A small sound classifier, trained from scratch.
Model: arch wavenet, widths [192].
Training: batches of 64, held-out accuracy 99%.
Data: trained on read English sentences (LibriTTS-R), 29.1 epochs.
Rows from block 2, named by matrix and row number. Rows with one number belong to one channel. Each number is 200 + 30 x the weight over its row's rms, rounded and kept within 0 to 999. All counts start at 0. After the name is the row's rms in percent of the matrix's.
# filt: filter width-5 conv, dilation 4 (model.blocks.2.filt.weight, 192x192x5), inputs 80-95, a 5 kernel for each
# gate: gate width-5 conv, dilation 4 (model.blocks.2.gate.weight, 192x192x5), inputs 80-95, a 5 kernel for each
filt.148,096,199,143,220,188,121,143,226,188,154,186,244,248,176,227,188,243,209,176,189,201,153,218,231,177,237,152,144,214,211,197,183,233,205,218,182,190,273,225,197,227,148,207,175,192,163,206,190,134,184,189,156,216,207,216,189,140,247,181,189,168,225,215,251,202,257,191,210,257,220,246,181,256,196,251,213,183,203,132,180,172
gate.148,100,167,201,167,143,227,130,182,233,248,191,221,199,202,141,194,183,175,183,176,212,198,153,194,220,187,227,203,194,149,171,208,182,183,190,174,179,193,207,181,180,177,207,187,215,219,160,190,211,250,216,179,227,266,239,203,242,215,193,156,218,158,167,163,159,194,167,164,197,184,191,199,171,191,172,181,209,206,180,261,156
filt.149,100,256,227,228,177,233,188,176,255,183,224,252,189,200,185,213,199,243,225,122,204,131,223,174,174,223,177,198,231,202,217,214,188,231,219,248,258,237,179,238,208,217,211,217,131,248,204,171,208,159,190,207,226,185,206,173,191,193,208,214,223,256,150,174,211,117,210,171,191,183,151,198,187,229,222,244,213,214,167,192,214
gate.149,102,220,161,214,150,204,204,212,185,177,215,180,207,187,246,160,189,187,239,159,175,187,153,191,185,274,211,191,207,233,162,171,248,205,251,234,238,174,208,230,246,149,216,173,178,234,165,140,241,199,181,194,196,183,231,272,178,178,230,218,232,263,212,280,200,192,223,181,212,225,185,199,218,224,218,255,165,188,180,186,227
filt.150,099,205,172,148,157,191,155,222,187,186,167,161,178,182,213,245,240,193,184,160,227,170,189,175,205,239,219,196,224,217,181,204,285,203,126,227,218,208,198,218,197,227,173,167,195,176,142,169,187,189,238,175,234,232,267,236,234,209,216,220,209,205,168,210,218,219,197,185,215,218,178,223,169,213,240,209,240,174,242,219,185
gate.150,099,203,201,180,241,227,210,146,183,180,191,175,198,213,169,164,195,193,151,205,250,199,165,195,222,187,166,182,229,194,186,171,216,192,216,172,190,220,198,144,185,155,197,194,175,180,238,197,167,197,231,262,187,203,178,218,197,231,202,198,183,141,191,234,169,226,170,190,219,188,222,150,220,148,165,180,185,192,218,184,190
filt.151,101,195,187,218,216,152,176,233,210,197,185,77,173,209,214,232,193,204,229,218,228,158,238,205,241,191,170,169,152,212,177,205,226,138,207,182,199,221,225,229,156,233,206,174,178,210,230,213,207,207,211,178,219,227,163,221,149,171,200,167,220,196,194,246,171,170,157,194,164,180,171,188,177,196,191,179,202,199,174,218,219
gate.151,104,185,163,169,185,171,190,178,226,209,194,219,211,230,162,201,231,160,241,160,172,229,225,197,193,239,203,255,215,201,197,229,193,247,189,191,178,173,204,167,227,240,191,201,237,173,247,170,217,193,176,233,220,166,230,203,222,171,215,207,179,196,160,209,143,194,190,201,212,167,204,216,193,188,164,171,245,207,213,240,223
filt.152,101,158,154,179,164,243,204,176,263,198,207,163,207,186,177,173,184,209,183,186,258,205,184,221,194,205,148,244,172,208,155,218,174,222,232,258,135,243,185,188,195,143,190,260,207,222,220,169,176,221,179,188,195,159,203,210,224,154,209,183,203,221,175,189,196,228,180,193,151,233,222,187,162,172,224,194,249,235,296,262,230
gate.152,100,169,198,224,207,178,201,162,208,208,174,197,178,202,204,145,235,188,176,228,196,205,267,175,193,155,227,190,172,199,213,193,206,237,137,212,212,193,224,239,225,175,199,184,212,204,172,198,222,188,229,222,226,158,255,179,152,243,188,235,169,216,207,198,232,169,195,214,236,201,226,186,193,217,208,201,81,207,188,232,236
filt.153,099,187,158,214,146,176,203,188,210,223,176,143,179,157,204,227,211,189,195,167,211,193,226,222,151,212,243,222,215,160,128,178,207,200,185,208,226,176,220,216,213,134,180,155,188,242,212,190,146,266,223,219,167,213,178,219,228,170,227,241,243,219,191,168,239,180,195,181,200,212,177,194,165,170,177,189,218,204,183,196,216
gate.153,103,190,227,247,162,221,189,218,130,188,248,214,136,152,240,177,209,175,232,188,165,218,259,194,210,183,188,189,246,243,167,160,229,226,158,185,198,166,131,177,235,187,192,222,218,198,225,178,180,177,158,251,194,256,208,215,155,213,213,194,177,134,218,206,217,171,214,213,180,163,182,176,214,161,181,188,172,232,218,215,149
filt.154,102,218,185,149,249,175,154,216,180,177,148,181,170,235,241,187,222,246,134,179,268,224,231,168,190,193,227,182,186,169,151,142,195,177,216,221,247,257,250,199,210,202,183,168,209,200,217,230,192,169,209,199,231,217,191,175,199,181,186,172,183,177,227,262,186,170,185,249,194,178,204,185,185,191,208,175,154,195,244,172,224
gate.154,101,134,176,233,208,130,180,234,180,213,215,181,260,143,201,168,146,224,210,179,258,134,204,176,202,260,215,223,165,229,202,132,167,228,168,147,179,209,216,205,193,211,169,166,181,205,210,198,198,230,227,217,153,190,196,208,194,195,221,197,203,128,206,193,171,200,192,192,225,183,180,243,197,150,183,210,217,201,181,209,148
filt.155,099,170,166,217,231,162,221,192,175,211,260,259,203,163,146,235,190,247,206,179,214,139,178,160,226,225,235,181,188,199,156,167,172,155,208,196,218,224,214,178,250,173,176,217,164,212,197,197,184,217,216,188,141,198,206,172,163,193,172,174,207,241,157,208,217,189,237,222,198,180,211,170,216,222,213,224,286,186,224,170,160
gate.155,098,214,183,187,192,236,143,172,218,169,194,206,199,149,175,230,177,213,210,203,182,203,208,196,211,232,208,212,209,187,123,205,216,227,197,209,175,178,187,222,261,224,201,182,208,189,238,211,215,218,219,201,162,177,205,189,216,199,191,183,159,160,137,160,201,162,220,195,194,185,207,175,200,217,150,177,230,197,199,176,171
filt.156,104,263,245,243,193,264,166,206,195,196,238,189,185,220,168,169,201,208,203,219,193,223,196,188,250,234,207,241,240,207,150,151,138,223,230,224,146,178,190,249,229,211,160,213,195,214,254,205,204,250,150,199,176,211,173,206,174,170,248,202,196,168,263,249,234,177,176,235,181,233,168,215,241,207,185,155,199,205,209,211,191
gate.156,101,91,178,216,172,184,174,243,162,187,230,224,146,194,220,223,161,214,225,199,202,199,163,179,215,183,209,250,156,205,282,215,236,214,170,159,192,219,174,169,127,181,202,173,207,207,201,196,236,206,162,214,205,211,206,181,238,171,187,194,202,180,187,186,186,226,182,190,262,211,164,192,231,183,229,185,222,225,212,230,188
filt.157,095,169,203,208,223,202,171,171,205,197,194,248,184,222,182,167,202,199,218,227,185,178,190,180,268,197,216,215,189,239,184,174,250,247,193,233,171,174,184,218,176,181,219,217,193,188,184,165,237,237,224,125,181,216,203,206,167,215,218,207,210,194,182,223,171,158,215,199,193,182,153,232,198,243,181,181,224,250,188,175,208
gate.157,099,159,219,145,209,170,163,151,223,245,162,204,192,169,228,183,162,202,179,207,259,159,170,269,163,231,232,187,193,201,221,228,194,136,181,224,210,165,234,223,143,242,168,212,168,225,211,224,203,170,205,160,213,206,215,185,232,189,163,226,192,195,182,149,198,208,279,236,228,234,195,172,177,163,194,220,187,187,203,164,166
filt.158,099,229,181,189,145,211,170,229,165,167,196,201,204,224,234,162,152,192,169,133,239,164,156,272,185,190,188,183,202,246,199,195,176,192,156,221,219,225,178,183,183,196,223,253,213,160,188,178,204,122,196,205,217,220,213,167,211,231,211,246,202,232,180,218,189,193,195,213,214,195,196,195,239,207,218,188,214,210,170,131,195
gate.158,101,156,202,205,178,189,179,223,183,196,190,185,219,185,200,224,184,268,217,200,187,213,181,182,203,202,252,199,243,213,178,154,139,137,236,220,141,194,256,201,218,168,171,203,226,192,168,237,196,160,182,198,209,194,174,159,189,211,186,176,233,172,178,180,197,167,168,180,254,226,188,123,162,219,227,204,252,205,226,198,176
filt.159,100,173,174,196,185,149,153,188,115,229,225,240,222,182,177,142,158,216,147,244,199,150,154,231,245,227,163,192,206,194,178,230,207,158,194,258,174,180,194,196,195,186,204,162,236,228,216,177,219,194,220,167,155,184,201,193,178,175,205,186,188,231,197,189,149,176,243,224,231,149,247,226,192,233,196,169,236,248,250,193,176
gate.159,103,179,180,224,224,217,175,174,192,190,172,145,234,210,165,174,162,164,161,229,197,207,176,206,144,236,230,199,229,155,245,191,274,278,193,190,235,186,254,179,203,221,177,202,179,254,167,188,150,200,203,227,157,166,174,210,205,177,205,234,250,255,215,229,186,164,192,239,202,212,192,193,236,173,137,169,138,186,202,193,215
filt.160,097,253,158,197,268,185,185,229,164,193,238,134,263,236,191,183,197,183,217,233,183,217,195,206,229,166,173,236,235,170,190,217,170,261,255,132,160,220,235,222,175,197,222,220,234,222,182,167,170,184,266,179,217,156,206,218,175,211,225,230,217,169,219,183,175,224,194,234,254,224,177,238,222,170,195,212,243,229,191,159,267
gate.160,101,202,221,233,173,226,195,189,236,166,226,174,158,218,199,168,222,149,209,170,223,194,232,187,147,184,199,233,213,236,186,241,192,210,221,160,198,185,213,157,164,199,161,111,235,217,237,179,208,216,223,173,193,191,199,215,211,239,155,191,194,241,169,202,163,234,207,169,226,144,215,193,143,196,189,180,230,213,192,205,203
filt.161,101,169,184,165,225,195,138,177,135,187,264,228,165,178,232,211,207,182,177,178,200,112,186,185,193,177,241,237,209,172,211,168,211,182,184,126,176,217,211,158,158,190,250,194,237,247,232,209,224,209,157,178,182,161,177,227,196,170,206,205,195,215,195,242,189,219,178,180,246,165,154,133,192,261,237,157,200,164,208,231,217
gate.161,099,180,244,258,206,177,206,179,189,198,201,217,165,242,211,181,241,220,213,196,233,192,198,117,220,217,173,222,172,179,194,203,210,184,214,161,170,215,147,161,240,212,258,239,150,205,175,163,172,194,214,189,248,260,246,176,194,211,195,182,223,190,168,215,239,144,174,216,149,166,183,218,216,241,214,217,229,243,236,239,210
filt.162,100,197,208,266,172,198,216,182,187,196,184,172,178,216,192,183,184,131,105,223,283,196,250,212,196,226,223,194,179,244,230,258,218,236,158,213,253,211,233,201,192,195,179,207,219,223,138,146,197,184,211,182,205,198,240,220,243,199,240,212,230,139,152,250,242,275,204,195,240,217,174,159,196,214,188,205,176,172,225,252,264
gate.162,098,197,258,227,184,147,161,185,217,207,184,180,208,192,196,240,166,190,206,218,187,169,178,195,188,223,207,239,193,244,216,201,159,172,152,164,303,192,218,195,247,195,240,223,178,238,164,130,206,193,226,204,235,233,175,242,235,179,250,217,215,199,208,184,164,182,217,146,208,237,220,243,191,225,231,247,199,185,146,226,214
filt.163,099,190,164,255,220,190,215,194,236,246,252,138,220,251,217,222,204,146,208,182,191,214,137,200,262,226,244,193,215,205,237,219,241,195,192,178,261,227,186,141,186,206,212,230,174,224,223,199,176,187,151,192,205,225,146,287,183,196,242,192,218,224,292,129,180,135,236,269,171,188,208,196,195,192,244,193,197,223,168,180,228
gate.163,102,207,207,267,205,176,229,199,168,177,225,175,224,176,204,230,222,231,183,189,184,179,201,219,195,201,193,209,123,192,218,208,200,229,220,250,221,202,234,227,177,199,207,190,210,212,212,240,213,224,263,200,149,224,205,200,212,175,189,224,244,162,152,204,214,224,233,207,206,202,184,225,187,201,192,195,210,152,242,202,263
filt.164,102,165,171,215,172,216,139,203,217,246,205,196,309,203,151,203,212,189,245,173,189,198,158,159,241,165,147,189,172,180,185,208,156,210,228,246,180,204,176,213,201,231,193,227,231,202,227,228,187,173,220,200,199,190,245,271,167,220,213,239,201,148,190,235,216,133,173,189,202,174,190,241,237,202,203,181,175,246,179,173,207
gate.164,101,207,228,210,166,187,193,136,240,193,155,210,214,236,165,194,212,193,146,153,189,193,196,191,226,176,202,223,145,160,259,192,224,191,218,188,215,169,188,183,200,161,214,188,203,184,184,212,234,182,226,237,197,244,226,236,191,236,233,209,206,255,155,208,185,203,154,207,229,246,168,230,261,245,163,210,251,212,240,213,238
filt.165,100,155,160,170,204,201,199,195,220,212,149,232,174,175,175,148,184,242,242,178,175,214,261,216,170,245,193,209,198,201,269,179,187,196,195,185,196,165,188,212,185,183,195,170,169,182,188,201,239,186,182,163,219,203,206,199,215,191,213,197,221,204,198,275,204,212,162,172,223,195,212,187,250,210,167,180,248,189,166,216,235
gate.165,100,222,161,221,206,118,236,243,190,156,182,222,215,201,165,191,220,187,189,183,212,229,219,149,242,161,267,220,194,198,168,199,153,247,179,141,201,231,153,177,172,224,205,171,164,240,209,235,202,177,180,244,216,187,204,211,191,226,171,178,211,211,172,227,245,220,129,153,203,251,152,147,245,205,197,201,223,206,207,216,230
filt.166,099,191,208,152,235,170,241,204,156,246,257,204,208,150,186,217,213,197,255,178,238,162,141,139,263,163,196,204,218,253,146,191,259,204,172,232,179,191,154,215,233,191,192,191,202,170,189,192,254,198,247,253,219,146,216,181,170,233,222,185,182,190,177,245,192,275,176,228,185,138,247,187,241,193,139,144,168,245,244,223,206
gate.166,100,155,219,182,191,214,225,201,160,187,220,209,236,153,198,240,188,192,243,269,222,211,204,186,251,186,185,165,252,171,213,156,246,206,183,151,202,223,202,213,191,214,208,190,214,195,216,204,243,216,209,227,212,199,212,183,178,207,183,191,203,203,226,153,177,227,214,220,217,201,178,184,222,198,235,201,211,214,229,187,142
filt.167,102,169,233,111,222,278,167,176,226,204,253,170,240,207,169,212,206,266,247,146,245,253,204,208,206,212,231,179,219,166,180,201,148,187,252,198,199,235,174,195,221,120,210,218,225,199,210,215,192,166,277,167,192,226,229,197,225,223,216,227,226,208,238,236,249,220,148,270,218,225,209,242,224,173,214,142,182,162,198,183,197
gate.167,102,239,187,217,191,229,170,237,218,213,203,170,209,170,200,252,209,225,198,193,244,198,178,167,209,175,198,175,240,157,159,192,191,203,202,281,228,148,201,265,183,214,131,213,217,240,223,222,215,189,201,267,204,266,194,230,241,177,174,217,218,166,182,171,216,225,251,246,180,198,189,222,213,210,166,210,224,232,216,206,244
filt.168,101,194,168,149,214,216,211,238,203,155,225,230,257,205,247,187,214,225,181,186,212,266,179,231,216,242,151,190,208,246,157,238,214,202,161,228,193,227,176,162,236,207,224,230,222,201,222,235,201,161,192,194,197,194,224,177,161,196,202,173,212,183,162,173,172,168,218,212,218,162,199,181,273,210,154,197,199,176,215,246,173
gate.168,098,218,128,193,225,213,136,133,224,224,200,227,203,207,245,157,193,165,247,257,226,140,195,221,181,194,214,136,205,216,227,218,249,175,187,186,208,197,206,188,245,201,232,187,229,174,190,222,189,193,192,191,189,223,179,180,169,195,210,184,202,213,167,197,202,282,209,220,168,202,206,267,213,218,229,233,248,248,233,213,243
filt.169,100,256,192,169,203,183,186,172,153,225,236,166,243,225,172,217,204,189,164,178,160,216,196,212,250,207,203,218,167,219,173,144,193,202,196,254,160,225,218,218,221,214,174,209,241,236,210,187,226,196,251,209,171,157,234,220,208,239,172,218,191,193,241,187,191,186,155,167,239,210,254,252,193,236,222,196,163,208,231,175,209
gate.169,100,162,134,179,222,190,184,174,166,196,171,225,205,249,209,172,185,211,178,144,223,199,195,244,223,231,188,225,197,167,192,193,164,245,161,193,186,196,179,178,166,188,202,203,222,184,236,207,173,153,240,203,238,259,162,200,172,220,249,197,170,199,203,209,164,186,211,211,191,177,203,220,178,209,242,163,178,207,164,204,194
filt.170,104,194,255,208,187,181,240,171,183,159,201,210,191,195,203,227,270,178,254,232,207,165,155,192,253,226,197,181,262,249,182,162,222,201,195,142,205,162,171,259,190,196,188,183,203,204,245,180,220,222,219,170,222,234,151,190,212,215,238,230,212,195,173,153,200,177,170,220,203,197,200,212,222,191,237,135,226,240,198,184,196
gate.170,097,152,186,201,205,151,245,220,224,192,208,240,209,156,170,195,235,148,199,187,173,198,184,194,251,177,193,231,171,212,169,237,205,162,135,205,251,206,230,178,215,190,191,156,208,212,268,207,214,226,193,191,237,180,223,154,230,200,180,178,195,224,156,205,198,190,239,218,225,196,218,196,189,182,170,173,237,252,118,213,172
filt.171,102,204,196,179,283,184,244,185,200,201,211,207,238,220,189,168,189,185,229,252,223,172,184,153,192,176,197,202,182,222,174,181,222,239,246,239,253,162,162,202,184,168,210,178,196,189,181,199,217,189,231,233,221,192,176,165,229,230,207,170,172,211,160,211,197,183,194,224,211,216,183,181,226,210,208,193,209,226,209,252,177
gate.171,101,203,206,191,183,96,214,230,239,183,176,279,204,160,172,206,198,203,209,174,197,219,98,230,212,179,188,221,221,151,176,149,215,191,252,177,220,177,165,151,239,164,151,186,205,220,192,227,162,214,257,177,224,168,180,254,188,165,144,180,214,148,209,234,220,207,213,216,210,161,201,217,174,203,190,203,230,206,207,216,211
filt.172,100,211,223,201,203,206,179,253,191,173,213,183,148,203,167,188,117,249,195,208,178,204,204,160,184,159,187,186,184,241,172,209,217,188,210,160,198,216,175,182,226,185,224,247,167,154,241,212,164,194,196,155,192,253,237,175,151,189,172,233,187,242,179,206,154,173,222,205,238,187,218,194,161,194,216,229,172,208,178,198,161
gate.172,098,204,180,215,220,171,228,170,171,204,169,179,183,163,186,169,220,192,160,210,207,186,192,185,188,196,205,161,152,239,290,166,203,166,185,192,205,218,208,203,164,245,198,214,183,172,148,248,189,193,213,226,248,206,163,232,189,211,193,169,187,183,175,203,209,140,145,188,216,192,209,180,155,199,219,166,233,209,181,196,134
filt.173,103,208,238,203,200,144,174,179,190,246,195,241,197,234,172,161,165,194,172,222,172,189,183,191,154,237,206,175,234,229,263,228,189,170,172,170,166,200,175,228,190,230,174,205,195,194,179,136,166,226,215,225,234,245,187,171,244,213,224,204,163,144,228,212,270,173,199,226,185,219,221,225,212,197,194,171,205,156,250,159,156
gate.173,100,216,161,247,234,158,191,157,192,210,243,197,197,153,134,247,251,142,159,196,219,209,104,188,185,173,252,193,184,206,241,179,229,216,178,182,221,202,214,174,236,191,140,190,218,237,232,236,191,221,189,211,188,161,129,226,186,200,176,170,194,226,198,182,152,190,195,255,231,161,191,229,166,207,232,229,173,218,200,198,198
filt.174,101,186,239,184,161,289,273,247,176,198,212,157,247,201,218,195,155,174,211,190,266,234,166,155,214,208,214,191,227,210,212,186,201,225,176,179,232,249,139,187,222,195,205,209,178,200,196,166,186,216,184,210,157,225,209,218,196,197,231,236,155,147,237,188,186,219,173,233,234,240,168,247,157,198,181,186,182,200,261,212,165
gate.174,102,253,238,193,171,180,172,198,233,201,194,221,242,210,184,187,178,186,177,271,164,224,159,244,208,212,208,173,189,216,203,113,193,214,181,189,219,248,182,192,195,175,180,158,212,205,130,145,191,180,173,234,178,167,219,183,191,224,203,204,194,237,221,228,199,144,250,188,229,225,227,209,243,216,151,171,229,245,149,207,172
filt.175,099,191,171,294,215,207,204,221,231,193,181,268,166,237,190,205,175,180,235,201,221,203,210,167,203,188,171,185,195,211,180,201,201,257,199,219,201,184,196,222,137,154,137,236,172,198,197,204,196,225,135,217,148,196,242,174,208,146,208,230,203,126,187,170,209,216,204,208,228,143,197,189,237,184,215,226,206,157,179,170,211
gate.175,102,181,199,161,196,187,164,168,200,173,178,241,204,146,158,252,222,172,177,159,232,207,152,221,201,257,187,188,246,140,222,247,185,131,255,208,165,197,186,166,184,128,201,231,177,221,215,232,223,188,163,198,238,240,189,227,162,205,193,185,263,236,243,171,196,224,243,247,166,219,187,184,199,198,196,261,227,228,176,178,243
filt.176,100,187,248,220,235,191,244,200,161,187,149,207,202,218,160,184,186,228,151,220,199,217,189,185,207,173,219,190,177,200,239,216,231,201,166,137,214,180,198,146,145,190,190,193,198,182,138,193,220,169,242,183,207,203,145,195,171,196,168,200,203,215,192,170,202,194,187,169,211,192,193,206,213,198,219,239,236,223,192,170,269
gate.176,097,232,200,153,207,157,231,195,157,254,212,226,172,159,184,186,191,214,163,166,103,194,150,222,211,185,194,186,193,193,243,141,211,175,168,216,175,208,206,230,183,212,204,157,227,204,228,166,235,190,170,213,252,248,220,197,229,210,149,222,192,209,226,156,126,232,196,225,223,226,215,209,225,233,224,187,179,207,222,202,195
filt.177,101,189,175,221,197,182,168,207,194,200,264,192,219,223,146,264,177,194,200,159,184,221,190,227,230,169,222,227,210,229,149,190,171,181,157,184,172,195,176,220,217,198,162,149,175,198,224,233,194,146,222,244,194,188,184,201,217,184,212,189,193,209,164,183,153,211,211,193,193,185,206,193,294,226,250,194,222,180,177,157,183
gate.177,102,232,246,142,197,170,198,113,200,171,225,218,229,156,232,222,246,224,195,229,195,233,209,233,188,226,213,199,190,175,184,227,204,197,174,182,167,197,190,180,222,179,169,197,207,236,154,166,184,184,188,126,232,204,169,199,199,204,171,223,184,225,159,91,244,179,209,188,187,192,219,199,221,205,180,177,175,239,190,136,201
filt.178,104,163,147,179,243,240,243,189,184,203,148,182,159,150,168,229,213,217,223,220,143,179,221,174,180,199,172,204,217,218,154,202,182,212,220,296,202,181,216,255,187,226,191,159,216,184,225,222,168,204,198,217,237,177,181,205,188,205,197,218,239,149,221,172,157,205,215,215,226,188,200,235,181,180,173,199,190,208,201,199,266
gate.178,099,264,183,203,159,206,232,202,173,172,242,198,142,197,241,226,212,193,153,206,143,228,193,198,127,184,168,226,184,209,212,226,233,185,197,131,234,166,203,264,210,183,216,184,163,168,201,230,158,172,185,206,224,217,253,187,204,167,215,174,148,151,186,186,201,177,245,186,199,189,183,248,180,203,195,201,170,174,196,208,189
filt.179,099,204,169,225,221,183,202,197,168,211,265,205,194,233,215,196,211,157,245,211,253,207,189,234,215,161,182,241,203,214,188,205,204,221,187,225,247,180,170,172,210,213,181,194,190,168,253,187,192,171,220,215,197,193,141,244,247,178,187,224,210,191,169,196,232,241,204,167,231,185,201,230,195,265,217,195,174,193,166,185,189
gate.179,102,204,213,278,229,183,212,175,146,210,252,163,174,219,150,137,182,178,207,231,170,178,259,175,201,169,220,236,215,217,203,233,212,184,237,247,187,199,191,276,204,251,224,173,265,226,155,197,149,196,195,224,215,178,224,210,231,236,173,221,192,164,219,241,204,177,200,219,278,166,197,193,208,231,164,193,259,197,189,194,162
filt.180,097,241,254,222,204,213,182,151,178,181,180,158,207,237,239,143,199,199,222,218,115,175,169,139,177,218,182,197,174,221,166,199,208,216,217,208,202,185,165,171,196,259,283,177,181,133,246,187,200,157,206,188,253,147,161,167,205,213,159,160,199,244,169,164,223,238,204,190,187,188,218,156,217,187,170,176,197,249,218,165,189
gate.180,098,219,246,205,125,187,197,228,206,174,162,254,159,240,176,158,185,232,208,168,156,253,209,173,217,185,253,205,189,203,186,244,212,177,132,235,250,232,178,224,260,238,222,202,203,211,206,180,228,180,175,207,203,208,257,251,257,204,194,211,236,222,211,161,139,218,235,191,182,264,269,214,155,164,183,200,163,238,177,184,183
filt.181,104,260,216,191,241,222,270,283,198,141,156,234,193,195,201,248,194,222,215,215,208,269,215,215,217,213,192,177,187,235,205,186,205,194,214,241,209,204,220,179,162,220,223,220,191,221,205,171,183,229,187,224,169,202,165,235,216,183,209,200,240,169,150,207,218,146,195,187,205,214,172,226,156,190,207,167,218,227,234,199,174
gate.181,102,165,199,233,186,190,211,215,247,178,229,126,206,175,166,255,175,143,173,204,184,206,235,198,171,184,206,162,222,225,216,163,195,191,188,206,187,188,177,183,210,175,246,233,220,140,265,206,264,252,208,184,185,178,200,138,218,188,165,191,195,207,155,214,175,228,187,193,222,174,162,234,200,218,221,234,185,234,228,224,231
filt.182,098,188,240,180,186,175,228,224,233,239,167,190,165,173,151,211,249,148,254,230,206,207,196,275,183,160,261,214,221,153,195,137,182,198,192,232,185,233,226,230,238,227,145,184,228,162,190,210,251,179,220,239,223,149,179,151,206,202,213,187,196,171,233,201,209,211,186,197,230,213,220,214,176,225,156,173,188,212,155,163,179
gate.182,099,245,252,200,203,186,195,164,117,173,233,217,236,192,198,215,189,234,257,139,183,205,182,236,171,177,182,177,230,217,210,249,184,225,247,226,217,212,258,221,232,207,203,197,176,213,211,191,157,222,166,183,224,260,248,219,229,211,222,238,184,187,206,205,209,198,175,170,168,231,184,201,204,145,151,182,201,190,220,230,214
filt.183,099,179,220,183,202,189,172,139,176,190,150,174,232,205,208,122,272,215,201,212,202,284,162,209,170,236,185,170,201,132,252,165,239,194,197,271,192,206,217,183,195,236,202,224,212,225,165,212,178,214,188,195,188,233,216,143,186,175,187,204,227,181,261,172,221,198,184,233,172,213,175,215,177,203,189,167,161,182,175,227,205
gate.183,101,176,182,222,178,148,194,133,196,150,185,187,156,198,126,145,196,175,255,196,235,182,111,162,192,195,182,230,244,192,210,237,236,208,175,177,236,191,203,245,192,251,219,205,181,147,196,208,206,154,235,201,181,203,219,222,231,236,222,173,227,174,204,170,204,180,205,180,192,193,190,222,163,213,183,203,145,188,214,203,173
filt.184,099,229,178,148,181,142,219,230,162,198,259,185,218,232,183,224,229,204,252,192,230,235,169,173,204,202,188,170,186,188,191,164,216,215,251,140,172,233,201,206,198,205,206,218,218,202,191,236,164,180,219,196,199,153,164,209,187,252,164,206,233,185,170,194,151,208,186,172,210,198,203,205,177,176,191,193,185,267,186,230,182
gate.184,096,160,195,238,193,151,238,235,223,176,207,238,224,223,188,234,216,240,166,211,202,187,218,149,262,168,214,208,214,164,190,183,193,161,269,177,182,189,258,195,209,183,210,209,235,149,215,213,225,232,218,211,196,210,228,213,197,168,208,244,186,244,195,204,168,154,195,228,196,234,217,220,228,223,243,183,185,187,225,216,183
filt.185,099,203,242,189,262,245,225,201,193,228,224,168,232,215,236,215,200,208,205,231,175,220,230,169,251,264,222,213,200,193,198,153,155,211,173,219,174,152,174,195,212,231,205,188,256,230,236,217,195,197,155,232,222,188,176,235,243,178,173,192,198,235,235,203,202,215,196,165,187,198,237,248,165,229,201,232,173,205,173,219,221
gate.185,099,178,188,174,146,120,166,251,194,227,261,217,206,213,203,233,125,200,201,217,159,182,203,242,218,160,227,163,177,202,239,180,242,233,199,251,150,192,231,186,185,180,240,228,217,156,230,208,138,207,194,200,222,168,184,208,240,243,239,202,212,164,173,132,147,223,178,218,188,210,159,176,186,188,172,199,204,205,203,282,240
filt.186,098,175,241,190,172,205,175,210,234,216,232,183,196,252,165,172,179,165,246,184,187,200,264,163,143,188,198,213,194,177,164,236,190,136,200,184,215,160,211,205,238,198,187,217,183,226,225,187,184,207,182,179,212,185,202,190,171,216,230,238,213,208,202,201,213,172,207,221,215,151,177,131,186,214,213,233,157,245,193,206,182
gate.186,102,205,227,250,200,196,176,193,165,153,176,218,209,224,197,147,252,153,231,242,271,176,155,241,189,268,213,191,206,219,231,190,181,238,183,216,225,198,194,178,234,219,199,170,218,194,209,202,190,183,205,253,227,207,201,162,208,225,190,165,220,197,197,192,255,166,235,217,215,165,147,183,230,185,184,163,238,224,254,240,201
filt.187,097,215,224,218,172,201,181,165,246,163,241,228,220,223,230,196,204,176,244,163,159,224,252,192,204,223,221,194,216,224,179,134,218,153,203,246,213,204,149,173,191,208,239,225,181,238,251,220,211,200,208,194,180,198,204,164,205,139,168,207,202,141,231,173,231,187,165,198,203,193,215,191,216,209,198,213,260,193,158,184,192
gate.187,098,180,218,247,213,158,269,179,209,227,212,221,209,245,172,161,254,195,171,208,186,200,275,210,186,228,198,234,227,233,199,168,206,159,198,152,204,224,194,212,227,201,203,222,160,223,166,219,179,225,204,178,245,224,204,207,199,193,209,171,177,204,163,175,189,97,242,175,182,196,173,224,238,261,190,204,158,218,213,180,217
filt.188,100,294,268,192,230,201,248,234,122,248,243,188,152,206,195,199,203,215,196,200,183,214,184,182,227,229,196,219,229,155,180,219,192,210,206,155,213,144,189,186,199,210,205,187,243,209,221,177,257,224,167,201,247,206,170,151,163,170,191,203,166,125,195,151,126,176,210,135,202,211,188,205,185,199,186,202,165,216,227,213,241
gate.188,099,206,243,273,232,220,234,165,199,176,196,198,197,178,198,173,190,211,192,200,207,276,223,214,212,209,197,188,174,202,211,223,207,208,220,187,212,196,207,186,225,192,183,212,203,234,181,143,218,179,189,221,211,210,188,275,153,192,192,165,186,182,233,235,160,160,218,200,189,186,145,199,202,202,198,173,175,217,221,199,238
filt.189,103,250,145,181,201,204,191,196,163,202,225,217,212,185,209,253,182,230,171,208,205,175,168,191,157,156,209,237,208,184,184,190,223,174,169,194,194,169,198,181,224,254,182,218,171,187,179,217,242,169,161,230,153,214,156,262,211,210,195,186,183,171,281,162,163,183,240,212,207,199,179,176,204,194,182,179,223,195,223,237,230
gate.189,099,210,234,210,219,261,215,177,158,164,198,119,253,239,251,202,211,212,269,214,166,227,194,157,200,109,240,178,219,219,231,127,216,201,187,219,201,260,197,153,175,223,234,239,150,217,165,203,203,139,154,245,183,205,165,193,202,154,190,174,142,158,185,198,161,166,186,255,197,174,220,217,209,206,202,179,180,238,240,211,191